config.toml
encoder_arch = "mobilenet_v1"
model = "contrastive image-text model"
dataset = "photos of plants and fungi (iNaturalist)"
train_examples = 45211
image_size = 48
crop_scale_min = 1
horizontal_flip = false
translate = 0.12
rotation_deg = 5
cutout = 0.25
tokenizer = "char"
vocab_size = 37
loss = "softmax"
embed_dim = 256
encoder_norm = "batchnorm"
encoder_activation = "relu"
encoder_depths = [2, 4, 2]
encoder_kernel_size = 5
encoder_stem = "single"
encoder_widths = [48, 96, 192]
text_encoder_causal = true
text_encoder_width = 192
text_encoder_layers = 6
text_encoder_norm = "layernorm"
text_encoder_norm_position = "sandwich"
text_encoder_activation = "swiglu"
text_encoder_mlp_ratio = 2
text_encoder_head_dim = 32
text_encoder_fused_qkv = true
text_encoder_bias = "none"
text_encoder_qk_norm = false
text_encoder_parallel_block = false
text_encoder_inner_norm = false
text_encoder_positions = "rope"
init = "torch_default"
optimizer = "muon"
muon_scale = "match_rms_adamw"
lr = 0.0029
momentum = 0.9
nesterov = true
orthogonalizer = "newton_schulz_5"
adamw_lr_other_params = 0.0014
ema_decay = 0.999
steps = 11300
batch_size = 512
epochs = 128.0
lr_schedule = "constant"
warmup_steps = 330
weight_decay = 0.1
adamw_weight_decay_other_params = 0
Rows from block 3 of the text encoder, named by matrix and row number. Rows with one number belong to one neuron. Each number is 128 + 32 x the weight over its row's rms, rounded and kept within 0 to 255. All counts start at 0. Numbers have three digits each. After the name is the row's rms in percent of the matrix's.
# gate: MLP gate (text_encoder.blocks.3.mlp.gate.weight, 384x192), inputs 0-95
# fc1: MLP up (text_encoder.blocks.3.mlp.fc1.weight, 384x192), inputs 0-95
# fc2: MLP down (text_encoder.blocks.3.mlp.fc2.weight, 192x384, transposed), outputs 0-95
gate.25 098:096101070171126122194084097141168153152147139110130114110178152115104162096150161137139162178169109155157077103163107140108129147099141165140122141140148058120149116123166101068159122121079134134153155073146119124129041132095144118080125111165140101122145132155145123064157132181137093152
gate.26 101:169146178137145107094122117074105121070113081145164115094143115086154112104115111088120153184102019133179094150074123106140141111122157101115200108177116120148087102182130123146158111091131144159140121073124111129119169113218164102109165108108163143075142110168145184153180118134085153158
gate.27 090:108148149172122098047091118133150148192121143122130141119079089122165077149128174077078153101134131148138122115144121104144200167097119069126143095139159112161118172068126126132074095127099112116121072160151142153140100164103169169142192151116148092111154096168125122110125045144107150084
gate.28 120:159107088142117116143152128103161137124108179124136140105132127116124134127079177110194172145097083146139194089159121131068157173139129084086095142102172096186143127105140113155167128131095078126072181093114075178113123102086152116134151124081147151094104142139148092205140120132077166139
gate.29 096:088180117102092102130103187102103175127110168080115112139107083078092155137156140149165162098159100129143146090113120118169124167212103053204144130100118040098118136097153136111110139093151076110126112174135151157145133134134142112113169122173133107159147137127116164161154162072095171134
gate.30 085:139155132116149160143098066151155100130067173107081097139144083070154132117117143182109085102142117079114137123192076100153173158140199157121104125189152159148102144126102169164181123147104089104115096142093090093112078131139136162108103127141104207131108100104114175142166150092111159167
gate.31 095:149134094147047170148166073119153082172129127056157185121119109107173098117117135117162139102144078171155161153091098101170120166112120118113099146137130110163089156155112093101157159104117084129130166160070118119122202153114153103046126137134129117142147186128122088103078156152118130191
gate.32 105:105161110143099105176140105164095049152157086099098083170111071171143171136174134145082112132148158120095092124086085184119146156151156081135133139126109153132132163108124072114189154105146166111232126171121122105112125094138092111154148081131122064155145086122176124140137092086142140193
gate.33 116:127188160160128161138151168154192094134174083101149123122115103135095148138150113139193061134190147146094060156114151109102132064095135162153083127136166137141150167085135151074130113116138082135038076119090134118121122132163115098127176111173108141101081152210103159062145091149066101098
gate.34 090:151145125143100131096080108160112114062153191140114111158068125189119119134137095161088161115141147140073121144150139081107148120126096133185089155153077144110110157096063140092182083117169103184134146089113103134107137152093150106160165160109096117105103174093130113141170147122116120183
gate.35 120:143103096099111150123134143161121106129162122163017193108107088106131178134173101149136163074140112110130103071123106139135118127166198107145116157085072186140128170079074172134106172078126145173127106144114145119183149167100114137129153106139117100203143123074114121206133142136115141120
gate.36 207:121145156121113171073089147121132218202107138140071094144167133130159103099111118161141098141135134124107105193170041144097138121154122095122119149178092133098113168069143101149153156151124170153090103136124135105192203152108053141144119130149119155110117145092128098112123104064125172065
gate.37 115:177073110156150146126172123160115123125130137141104120115150135113133128043135095130158147151139092130148036145145095134171082102098144150071064110120147084072099171168201108103150135150123095110190104112117123189142093136121139062128119119129166145166103137140168104033135141157180098035
gate.38 155:108110091162153120162194138154166154128164134081057170136101175127140139111141139091077154169117149125077086136146157142128123131067110074145170151074178098095097128111127174116082158191165074144134134109063170098081114115107112134107171133114114126128135166121111127142170126114145112132
gate.39 079:157160171157140150148100053121110100127100068083115107105151071175121135191115131148165125074093125151060106070101155096176155132148177154119169110109118182178149121102079156126098068191092124162203129119134127115095155097139142100062111126180064159061174137114162165096152116081144135181
gate.40 113:082111129060084166161150119124111153135097129157118145143120142111080143135102093159115168049136076118158146119157082121113149181106121136184110130128163129112133122088124118145156186048042130127127157129165150169128102103158141126089130120143163089141172181133195120189166135134196081128
gate.41 098:116081179123142149149172138132108134096163096125116137182121121180102143050117164121139170144123099136081128104129171127100111143105068093135123178152176141078090170124169149084126179099146173098178171143151157122105145076113165143170134107074179076051139108210171109118112134103099146139
gate.42 131:072152168163136151151105117099100156144140133078158172141130053173138093108142148177121175142134149127117099115088107106056123114162144050134102127143138102072172105108171088159168103152088150135119165054150131119149151105070110150154149126090138144162128133115150138143175160088182145089
gate.43 104:125167118137141152120153133123119140134101174113154153107120113138145134047181141087103174171150088117123156134092107138130093148113117111112158096106143121098122168085122085084133147134089225170163060132118093091106121114100170141164193104139163138156082097075196079133129094102110175166
gate.44 132:093207126109172140096168138184147117136084086099161119163096073138164189088165084147107158126136131096073076162104138169145139138178159155130120120166120113108182136119112083129136149164123174123120122117135102071152138102060112090141102071127062087169193145156131107127113159191147117103
fc1.25 100:127132156090171146065132144165107110089134114137153140140088124094119109162073143085125100064154147135097141154099130148181059077132141115064124157106093168107079171161165164110103207119132141129105074129090109135141178110150093108132156109087164171119079157124111119138100119079174161070
fc1.26 104:080151165100109105081166138115146142073114170181176111132120144090142116142092166059086127177147049160176054149102129133191200127113179098074219107150120131143094106171095117142145092070138175142097113060100120133129106112142146039084171129139123151101135073114133170159152099170097163156
fc1.27 088:146157091126094152199098134100121129091097117102175115125190098175124126118135066145141134120136075107109093181192113163092049066145131158143113151128126100120120119157146145108200156156139176097150185093090077115099162113169091139096084146127134133140150162107107149131162193111152146158
fc1.28 128:149071117110062117160097113097134135189122155144110178146126125118144112129147125116143148119172176143135178070118152141112153178158197087159183112074126147143155102105138063149165116097128119081099180110121093151120187091158181110145099101076124123110139156162156136139097096125115142117
fc1.29 097:162063098121146163096136090136161105121150096140151133099149157216161076069089136087078082147095133130105139156119143131126158104101128186084137149178127174115142134116120110184122137166105147148146152131150110080102101096167074130160108115112146147100110129131105111116113092168182039123
fc1.30 095:132115111141135082120116210128102096161223082188183161102074146181093115118099096091148193126133151150158122115086140200088103140117081095114159106116094097126171124113201093117124160126133150098143181112162152136162146108148103086134135140087113042118096121169141059088131093168105146085
fc1.31 090:102120113109180181159144131125166162091135127139101089133131180110118082130106166206117144142148120145131109081139174162139154096140138086104101125148059147125159100090106099153181158154134214135135120128081111196119097133112130076161146097177065108092164121105116074089136135166100218097
fc1.32 102:143128151141128179084135163121172162130109206145155209125165159073071094107105084170142138167134105144164137097112146090117107116076095176149097144161102114102148117150088140119115072147137090155075152066209124151112147173156155129135125159120140183166081139125095120105126158139121132097
fc1.33 123:141187159147125165131150142099155079152193081105159133162117117124076152144135113118166065146161157159110065146125125118115128061119150164156088137157152110148146136094156090037128110083153095128030081157112160137131126146159080084137153121168098108131095137194082164103148110167085100130
fc1.34 096:208157141106092099103119099169126135071163183159124116175079138157100137133127104158101120122093185121074123138129117119108092114162102120145091146144042098084097142120097148102166116083165117140141192100075159144100129159123178107173160127128129107120130140072108105155170131131104135162
fc1.35 109:076109147134164139119106162101139115188087148090185111138182142137121071073148083122123114198136113173114154119160160123143125154127123169132172127175168029118109110177145158065117114132140177182110105136140088124094111072109120182158142090132137194080110095148129059069057132112145160148
fc1.36 216:133102102181139055161164085146106100113162155132192111151091135100101135179124176108094129088121143131159107064104173140159156135046144134130158111092136132122162131141105162137122073131121095138192168150166096141077069081125199120045145115109141127178133076118151154113152169156163106207
fc1.37 113:143087109171127195149206118120080092119075139131050134112128140129192125094130044137115137169085125093148087119113139110127141100137130108097082072146114119120152132145125107155123097131176077067177103151131182161123172157134160120168106141161119097171094151120161136082130176148093114110
fc1.38 155:129136181109112151098065137094102101118114113152196075136114063108121150133115124192178107056126100118171149113105078116112124119188145183110115097165081156164162142158137132126158140067096150110127112169171087144170137129158138122145118145124125147152136104141155133115076127121131126125
fc1.39 065:101107169174108095136082186134071159152160145129138158149153131127138132098162157075139165108133134107120160158152156112139126155141079094080105083091103156097093120141103136152137124081148172126107160099176112133136122105067142102108142114086153127101050083090162111154101073210118126147
fc1.40 111:069143047158145112138104176130139121116111116112122106143128149162051105129161205149080112128104155192128133104132152094127108219078153198112127174154107186174121145122089141116134156179118116124165101125108100104113140143139172127125139157088163142122100153153050186138061135148126117085
fc1.41 097:127114171105120151076123140138182129104143126144082128166121125215138150077130113113178150172141085150121133107126166118088099141080110151158103144177132123114110138152091112079098224112137124082122138105165137088086159104120179136173127129086187091070119085178166114171112148098156118131
fc1.42 083:145127097140161158107210171113128113124151187155088067062162182097108183122082082101131112135143125130212114169140119101139102115126128178103142099121186159132072221162115174106121099124149107113157063180102106172080172099172124117170095122151129093138079073111173141078105134194135094141
fc1.43 109:118091118143153113140129121132138102160155071171075112108112121099136112180088117146132090068121181156146035107185105119136152136117136111114081132210112140164120097159157170162097075120139087077110154113147123172137158167154098103096101179079094146135144131168058169115148091161120079117
fc1.44 123:118112210137106136100134109056171145122118172176151133117123132119107099124095167087126139106125121105112122141136070143166119165124062129170189176137087130155114145123146086124070105155094102178026140147128118161104120118193110102088137161091158099118132151154149168121177145131060129144
fc2.25 100:154147137054118092122073176169120124084040096188101171161070132117107113153101110109147122091123136136107128149084076185150118142176162116102126148119145157115147119131098114111090174132138103143134096124098111183180156109164143054134135105124202150157116162093143170137083129122122142107
fc2.26 098:105180171124104141098156143123125108095094156088187159116155150132132078173117167070083169174106135137143068136123104117156147140123157110114181100179092096100088114168136104135141116072205171129148129033153113120124165133156152098132172147131172161112116153142091201118171089220071125165
fc2.27 109:137141174120141128166159132124104168105127078092126126159168128117078096127117070159174143172117097153129141165140109113114104077183129123133145103118102151094143074134093128124141125080170172135140134136108114133124175082115056138090077084133125135133082164113134147142165153159135113180
fc2.28 116:127126168121078129141126145092100154188129102132149107181166121082154138112138108162173116128181188172082166101086112183085183149122132141122170100085115140118089126140156136142103154111157064105133154127180119154137169086133151093129097100107139066127136115159136135129054124150124108126
fc2.29 094:131054130172179102120158054141124071136141120204115118109132159157179107056157104086106123155083098101147154168160085158157148090071182205077117117177121184125146072157069141188122110169098153140149135131122114165123122163086102117109158114090094113084120095139104140147144084168144106132
fc2.30 106:118079134154117106159194186145064182121132086137178146119130137173104116142172076165138214156151163131165121106082156161100087106134029092108127108091096072134133141128087123106090142141139182152138173128156176151139146094127126105101154171152115076124097169151116052099148120120138147082
fc2.31 085:148110124146094170150208124182089158094138129124106122140128125127135118156081160182109154126186132078147126061139190160137159131111164086106110155137080128168180138078151130153150122153170180176163085168138102218138144125096129116094054176118106102124160070063116110165151088137085150096
fc2.32 105:112141081136140132050121133133136128173088157148134156042186161113088073087119106117174142159089094151176114117170121108090119116129180171087112108112116116137163136137145192157092040148130093132075182125200162097171110144178172149066105106080190105101129102136098100115141199089132126086
fc2.33 125:149117131165161103100150140098190077126154150086096108097102137153122123166163098165175105085176106108130100137102187110122138113097149156153108148135112109153181108048150153054124123135140135131079105105148113133135135179137120135165154094120059106148148178162129121126184143158106090156
fc2.34 083:156122151169145108130105109150126116080157193156092142128147140123125082139087088185131130113112129205082109106174157116080110091191068134149152102104088175134136141135077130033083096121147097133100190097104129125118156176122140105109099146124146134096100146106130128128141145177137110169
fc2.35 120:090163107137118129128118120111120149081167151039197123126123159124132049117119118139140106147114101204124109139084162146164135166111146133208103161146121042130142140183118154092134091142112104117105159150088111166122125087114091201069107074131128145112169210201121119060128148165175128137
fc2.36 160:163126067136130067161110041110143083115147158123165114136157129134091114115115131124122093110122147104160143109071179128174122085071175106143148091116108137124165127136105136138147035109176117131082180125217163142081106109091166123110113136151156148157092058097110127131117168155168101152
fc2.37 105:151107071185137144076128095149107126102145164099084112107101088167145100054137029141141140121136143025139134184102080138125173105134123091098066099187137131148114107133153152166159114128124135123150163178112141132080194150123154114149077159154169124139087108152146083094128146132141175118
fc2.38 150:181111116088110120133083112131116169122193086148112138129067111080131072107156155108104136139110188172130142194137131128144180130127120180148166104118064175113157099114151137159100135097063111071128167103160097132160110159104192128167162167158117139166159145116118134135075096076103086174
fc2.39 069:203141143158126151164105124112114152138167185140141142156108153167094176077167154088113148115166136046147128167197103120095107128118069100087101122129116136090087125176136172137143137116164184147095154116143116089154090082125112113151172145071177128049040080115130113157128084140108121164
fc2.40 104:059107082117106104110114191127087140121095120114107127153148138191080116124148197180082083073112088200131110140135126111151156184119124189138156138115058189188104114139121128163160169177101128064182113120154127157152118143143143132102151144108082139161117152126071108077051117144124124134
fc2.41 099:117134129112113185115115122096111122104128109104093086129112129160114129114139116100137141125120094135085185089166124147091124178088076125102086171141244132044153219088120136094117176075119156117151191122159107137090133090123153176155137107113117142097127120192141142124102143135085145097
fc2.42 094:166081110120110121101137167119173117101141152150086031128136132094141177116108108137145103151094124114106172131153158122124129091059118199077099071148144152063069127145167158156140150167122104159134160166096143155183092073145152109112082107181103084151097113118099123113118132143115136115
fc2.43 114:126119107112133156130100141095156096136144071133134115086173144091093147150147078149149094123173094167124073093154170131165108108153139114163081155128152105133124150169123183146142118073147087103124161119130178168112130106141099182109073140076081108123146156154035152142150116203131083122
fc2.44 120:106123156128068086105145103072108127170078162147176098054178101161096130091076172100136127101099136159094151132153098128127132114156110105165186093103074064129142150099144112131086126141088099114053111162123123135103149107161079108099128187119157099113119117142123152124143191141108177109