{"image_size": 48, "horizontal_flip": false, "rotation_deg": 5, "optimizer": "muon", "lr": 0.0029, "steps": 11300}
Rows from block 3 of the text encoder, named by matrix and row number. Rows with one number belong to one attention dimension. Each number is 50 + 10 x the weight over its row's rms, rounded and kept within 0 to 99. All counts start at 0. After the name is the row's rms in percent of the matrix's.
# v: attention query, key and value (stacked) (text_encoder.blocks.3.attn.qkv.weight, 576x192, the v third), inputs 96-191
# proj: attention output (text_encoder.blocks.3.attn.proj.weight, 192x192, transposed), outputs 96-191
v.111 114:49 40 66 61 33 44 57 57 48 38 32 38 39 56 52 46 55 58 52 67 51 48 43 33 51 72 49 51 46 55 55 46 52 43 75 45 40 54 38 49 44 55 58 42 59 54 45 30 63 56 54 64 60 40 88 57 35 64 53 44 49 48 63 49 54 39 51 34 57 30 50 61 49 52 61 43 56 58 52 46 58 40 63 29 55 37 49 74 47 50 58 54 58 42 46 49
proj.111 114:43 65 40 45 62 39 55 62 38 56 46 57 56 57 59 50 51 46 47 46 68 44 60 79 49 55 51 64 63 32 47 34 50 43 32 49 51 36 45 43 37 33 53 41 50 45 37 55 46 44 60 55 55 52 32 53 56 24 56 60 40 51 49 37 58 49 62 48 43 62 46 51 55 46 53 75 55 33 48 31 41 52 52 41 55 69 54 25 72 54 41 60 39 37 52 51
v.112 129:64 56 25 36 62 60 49 58 52 54 63 59 56 36 37 55 55 63 50 30 49 56 44 67 34 31 51 50 49 36 52 44 50 61 43 58 55 56 51 50 52 33 48 39 45 36 51 67 38 44 41 49 48 69 26 39 76 46 37 45 47 60 38 44 53 41 50 58 48 59 40 40 68 55 47 55 40 62 56 52 66 64 45 57 41 54 37 41 58 47 48 49 33 55 43 49
proj.112 123:58 42 69 45 34 50 56 42 63 40 49 45 44 45 51 41 43 48 48 55 29 59 54 27 61 52 49 40 38 59 54 70 53 35 50 39 44 66 52 43 62 64 51 65 49 56 69 52 67 60 42 44 45 43 72 62 36 60 57 53 54 56 67 66 53 57 48 51 57 52 60 40 42 43 43 27 45 45 55 65 48 50 51 62 51 39 62 67 39 51 63 40 70 60 57 54
v.113 126:29 35 66 45 56 48 42 33 37 61 57 57 53 58 46 56 38 43 40 48 46 63 48 32 72 36 59 40 65 59 43 53 44 65 34 51 45 33 56 35 52 60 49 70 48 70 61 52 38 45 62 42 58 56 46 63 54 45 55 53 57 45 50 49 43 65 50 62 57 64 62 51 48 55 38 33 54 40 49 65 30 53 54 38 51 57 54 41 39 46 35 43 50 46 68 64
proj.113 099:46 49 38 57 53 43 28 34 62 60 54 56 52 54 41 40 65 57 56 69 37 41 56 64 46 59 51 49 49 55 45 57 45 56 47 50 54 48 72 61 44 62 42 39 46 46 48 58 50 41 45 46 54 42 66 28 54 60 37 34 45 50 66 65 48 31 57 50 36 38 47 57 45 66 30 54 68 71 49 43 51 42 50 69 40 52 51 30 55 45 52 39 56 67 38 44
v.114 098:48 62 53 60 34 47 62 57 54 45 55 37 54 62 66 37 43 59 55 63 46 52 57 40 36 43 65 57 42 46 39 78 61 50 64 48 50 46 38 60 50 47 55 33 62 47 52 55 66 55 41 61 35 69 56 44 26 49 35 57 45 38 63 58 65 42 53 58 55 45 34 58 63 45 38 52 56 62 42 40 46 50 38 45 58 63 55 62 66 38 39 62 60 41 57 48
proj.114 093:47 58 46 27 58 53 56 41 44 57 37 67 37 27 43 52 49 48 32 54 46 52 52 61 63 48 40 39 61 57 49 40 35 41 47 50 57 55 50 55 40 34 31 48 45 48 43 56 42 43 56 51 66 43 42 63 61 40 45 60 51 55 49 40 58 60 49 52 56 58 55 44 57 47 54 53 35 44 68 57 51 61 73 47 39 58 51 29 52 45 36 51 47 64 43 51
v.115 180:70 66 15 34 46 48 57 55 62 54 63 53 58 44 57 54 44 55 56 49 46 45 61 65 25 53 44 52 38 38 52 47 49 52 52 47 49 69 50 55 47 30 44 25 56 33 40 55 54 36 34 44 47 66 37 49 53 53 39 40 47 45 40 43 44 39 44 56 46 43 31 44 54 47 62 60 45 51 47 42 75 57 53 65 47 51 40 43 65 51 56 53 41 58 46 43
proj.115 147:58 56 72 51 40 51 69 68 48 34 35 37 40 47 48 42 47 52 48 45 37 63 35 31 61 38 58 46 54 48 62 59 47 39 42 47 47 44 29 42 53 55 52 67 45 49 72 50 59 64 50 51 48 44 62 62 46 53 56 59 57 63 43 52 54 65 41 57 65 64 55 43 43 31 53 36 35 42 59 62 50 50 44 34 58 35 57 71 36 56 59 55 66 43 55 49
v.116 102:30 41 61 54 60 47 35 24 34 55 56 58 52 51 39 48 51 36 42 49 59 50 43 51 70 44 58 42 66 67 50 57 43 65 46 49 49 32 63 43 47 59 52 76 41 71 63 40 41 51 61 44 61 51 53 56 46 50 54 63 55 61 50 45 47 81 46 58 49 69 59 54 40 64 38 34 53 41 53 60 33 44 44 44 46 59 53 35 35 49 46 33 59 42 61 57
proj.116 084:44 37 35 49 62 58 37 41 63 52 60 53 59 61 56 42 65 56 54 66 42 39 58 48 50 60 39 64 44 55 55 56 69 63 56 44 46 54 67 46 54 65 40 43 48 49 36 62 44 34 49 49 53 52 51 32 54 52 38 43 46 48 63 70 41 26 57 46 34 38 48 47 52 61 33 52 71 70 36 46 41 35 57 61 49 55 57 41 50 45 45 32 49 68 47 50
v.117 118:32 36 57 52 60 60 43 37 36 46 61 52 54 62 51 46 48 36 39 52 54 54 46 37 75 49 63 38 65 67 52 52 37 67 36 44 48 31 60 40 55 63 56 70 38 72 63 47 41 61 68 48 60 46 55 54 46 50 55 53 57 56 46 48 40 66 52 63 40 55 68 56 60 62 29 44 58 46 51 60 34 49 44 44 53 49 56 34 34 48 41 42 51 43 67 57
proj.117 096:56 42 38 49 56 49 33 39 54 57 50 58 51 56 35 56 65 62 54 67 52 50 57 60 48 58 41 53 53 52 35 56 53 66 47 41 49 52 66 56 41 60 38 42 48 44 35 71 57 39 45 45 59 62 42 34 58 50 32 47 49 48 60 66 55 29 62 47 37 43 34 55 36 63 35 56 62 68 46 47 49 38 54 49 29 65 50 42 56 35 44 21 43 81 38 46
v.118 070:28 27 52 55 46 46 50 47 56 34 54 43 48 57 49 62 54 41 49 53 39 46 46 34 63 58 39 47 43 70 51 54 37 44 36 38 26 47 53 23 43 65 53 58 57 63 49 42 58 44 50 39 54 44 76 71 47 57 46 47 50 43 48 32 46 57 59 54 51 45 58 50 33 51 58 47 50 46 41 61 44 64 56 48 45 44 53 33 41 62 46 41 57 40 58 69
proj.118 060:45 58 49 51 60 45 48 46 40 67 41 55 42 66 47 60 51 42 59 63 64 35 67 71 46 51 54 49 72 38 33 48 65 50 36 51 56 32 53 71 44 60 34 34 66 26 32 51 41 51 53 63 55 42 49 35 59 44 41 50 47 48 47 49 45 47 51 60 44 52 46 62 41 48 48 77 59 60 51 29 58 48 56 56 35 42 39 58 57 51 49 43 39 53 39 46
v.119 074:45 57 59 49 52 42 49 39 34 43 59 55 45 60 67 40 29 51 34 55 56 67 53 53 69 49 58 56 61 39 42 52 54 47 44 57 66 51 68 59 44 75 47 57 37 69 57 38 33 55 53 61 54 45 58 61 42 41 61 47 60 46 63 61 50 60 49 52 43 50 66 59 33 54 45 40 55 30 47 55 23 50 38 56 66 55 67 37 57 42 42 40 59 50 57 54
proj.119 071:51 51 34 54 50 58 38 51 42 58 47 40 46 46 26 44 66 54 54 45 42 39 31 43 37 39 54 48 49 68 48 63 28 58 38 38 62 44 42 54 48 46 66 53 51 50 44 53 37 39 53 43 54 64 38 39 59 47 41 57 65 36 43 59 56 43 50 67 54 54 37 46 50 45 32 43 45 63 40 56 60 45 46 36 49 53 43 52 36 51 42 48 45 65 54 49
v.120 106:53 53 28 41 46 52 54 50 46 69 50 47 52 51 52 60 61 68 59 38 41 54 56 39 23 47 48 50 29 43 52 50 48 62 56 55 43 59 28 62 42 30 50 32 56 39 44 60 55 40 49 44 41 62 33 48 52 50 39 38 46 56 38 47 47 39 64 47 59 43 38 49 59 37 58 51 39 68 54 54 68 64 50 41 38 40 45 50 59 57 49 54 48 41 42 46
proj.120 107:57 47 70 55 48 32 54 53 56 30 49 40 45 53 57 40 51 43 52 54 58 60 40 54 68 46 45 47 67 45 54 58 58 36 40 47 47 59 62 40 63 64 47 53 28 50 65 48 56 58 41 53 40 34 71 63 52 66 64 50 36 68 59 42 47 57 49 51 47 68 52 39 57 46 47 47 61 33 49 49 53 57 62 60 57 42 59 48 49 44 53 44 72 44 59 60
v.121 128:45 47 51 50 60 73 34 37 47 40 68 62 46 54 51 49 54 35 38 46 51 59 42 44 58 31 66 41 62 61 51 55 46 64 28 44 56 25 55 47 60 55 67 66 37 69 49 40 30 51 66 49 57 57 38 40 49 49 52 60 57 51 36 53 35 60 44 57 43 65 58 58 65 68 30 36 55 54 43 51 43 44 52 46 43 49 48 32 37 44 47 44 45 49 56 59
proj.121 099:43 35 51 51 45 44 41 41 58 57 40 58 56 55 47 56 49 55 57 56 44 47 51 53 56 55 56 39 48 64 47 57 49 68 49 46 46 58 72 51 32 54 40 53 66 46 70 66 66 51 53 33 59 54 59 48 63 59 29 32 51 41 59 68 58 37 64 50 44 38 50 55 40 65 49 52 63 66 53 48 43 52 46 66 37 62 40 48 46 50 62 34 55 80 46 43
v.122 155:38 44 60 51 53 54 45 35 47 40 63 49 66 68 48 60 42 40 33 55 55 55 49 50 77 42 51 46 63 60 42 55 49 48 26 38 46 40 68 34 47 66 50 66 40 72 55 43 43 49 54 45 51 51 62 54 40 46 54 55 65 54 60 44 37 71 42 55 53 53 66 60 39 57 37 49 54 34 34 57 28 52 51 54 51 56 65 29 40 53 49 37 57 46 59 63
proj.122 128:51 49 38 51 54 53 47 47 50 64 51 64 48 51 36 41 64 65 67 55 43 44 48 55 49 57 50 52 56 56 41 57 37 61 58 49 56 44 52 59 42 53 57 50 61 48 50 57 41 41 54 45 72 59 28 38 51 48 24 39 53 41 35 79 51 33 52 66 42 36 35 53 34 58 44 51 47 73 54 40 48 40 38 40 36 48 33 48 55 40 41 41 30 67 37 34
v.123 086:45 36 62 58 38 32 50 70 57 46 37 53 45 41 53 47 38 62 56 66 45 31 56 38 50 70 48 57 39 50 47 47 48 27 51 52 46 47 48 41 55 55 43 44 62 37 44 41 64 51 48 47 47 35 78 61 42 51 56 56 38 36 47 51 56 29 62 43 50 42 59 47 40 37 50 61 66 53 49 43 48 35 55 53 53 44 53 67 47 51 46 53 71 36 42 54
proj.123 095:44 51 36 61 61 52 47 49 46 55 56 47 50 57 68 73 53 40 39 42 79 49 51 66 29 45 49 52 59 36 53 33 70 66 58 52 48 50 48 56 60 41 44 47 47 50 32 41 46 41 66 66 51 63 32 48 52 53 61 52 41 44 44 27 40 56 47 36 44 43 43 53 54 58 64 67 42 46 47 40 54 58 68 43 59 55 46 42 57 46 48 67 37 39 43 49
v.124 110:66 61 42 45 60 38 50 62 58 50 41 50 41 30 39 50 55 62 57 38 46 51 47 73 38 49 44 54 39 31 59 40 54 39 53 66 58 67 44 64 52 41 38 38 49 32 41 59 57 41 35 48 42 46 33 45 68 46 44 48 42 54 44 54 50 37 45 37 53 54 41 37 44 49 58 60 50 54 58 47 66 53 56 55 52 47 31 60 52 48 56 54 37 63 34 37
proj.124 100:46 41 62 57 46 60 55 52 59 35 56 36 52 46 66 47 39 42 43 44 43 45 52 22 41 44 49 53 39 54 58 51 62 42 57 51 42 55 43 40 68 45 61 62 48 53 55 29 52 62 45 49 34 52 73 61 34 66 73 52 56 41 52 36 44 55 45 49 57 47 62 44 55 38 52 36 39 42 38 61 54 51 44 54 69 45 66 75 38 62 70 64 61 36 61 53
v.125 099:34 39 59 50 61 52 42 49 29 45 48 48 52 61 49 55 56 38 35 55 55 47 42 36 70 53 43 51 62 58 58 47 45 56 45 42 42 40 56 33 49 65 51 73 40 78 63 48 51 58 73 51 62 38 56 56 49 55 61 62 56 64 60 47 48 69 57 51 59 54 71 57 46 55 43 47 47 49 55 63 34 45 41 43 44 48 58 41 27 61 53 43 49 48 61 55
proj.125 075:40 41 38 49 61 50 36 40 45 59 70 59 56 52 45 67 77 58 57 56 54 44 55 75 50 53 37 55 48 48 42 61 64 68 51 52 46 39 62 67 37 47 59 36 56 43 40 60 39 37 41 54 53 71 39 50 51 45 45 34 37 48 62 63 46 22 56 56 18 36 52 49 46 59 48 60 60 63 51 39 49 39 59 57 47 68 35 36 59 28 45 30 45 51 40 45
v.126 091:54 42 55 37 56 40 50 32 49 61 61 56 58 59 42 53 48 37 41 53 56 49 46 58 70 50 40 36 69 67 58 49 31 67 33 52 48 46 72 41 74 48 46 64 42 64 52 51 28 64 56 47 54 54 34 54 55 44 65 58 58 46 55 43 34 63 33 58 35 54 51 68 42 57 48 35 54 33 51 57 43 51 46 48 45 35 48 23 41 53 60 42 44 51 58 62
proj.126 080:47 51 48 56 44 67 41 54 56 52 54 41 53 53 50 46 52 42 67 60 33 55 46 29 45 57 66 67 38 47 39 53 57 60 55 47 49 35 38 39 29 68 65 52 57 40 55 52 52 41 56 42 47 48 53 43 43 55 30 41 54 57 50 68 44 37 46 58 55 47 45 54 33 57 43 35 52 61 50 48 53 45 43 45 51 60 42 66 38 58 62 53 43 61 41 43
v.127 108:35 41 59 49 53 47 52 36 42 48 51 43 64 69 55 52 54 30 35 66 55 44 41 44 72 53 40 42 63 57 57 55 48 53 44 39 40 50 62 32 42 68 49 61 49 77 60 50 52 63 61 50 58 47 65 61 34 55 59 43 61 46 72 45 49 80 46 52 53 48 64 56 43 60 59 52 53 36 42 61 31 51 48 48 48 47 64 39 50 58 57 46 50 52 65 63
proj.127 095:63 69 39 54 56 51 51 56 44 62 55 61 54 51 30 44 66 59 65 51 46 50 56 66 51 61 48 65 48 46 39 52 39 52 49 49 53 32 45 63 33 47 63 38 57 42 40 53 39 41 46 53 63 60 31 39 53 33 26 47 53 51 44 72 56 32 55 74 45 47 41 56 37 45 45 53 51 68 56 45 41 36 38 41 37 55 42 44 61 48 32 38 41 50 45 38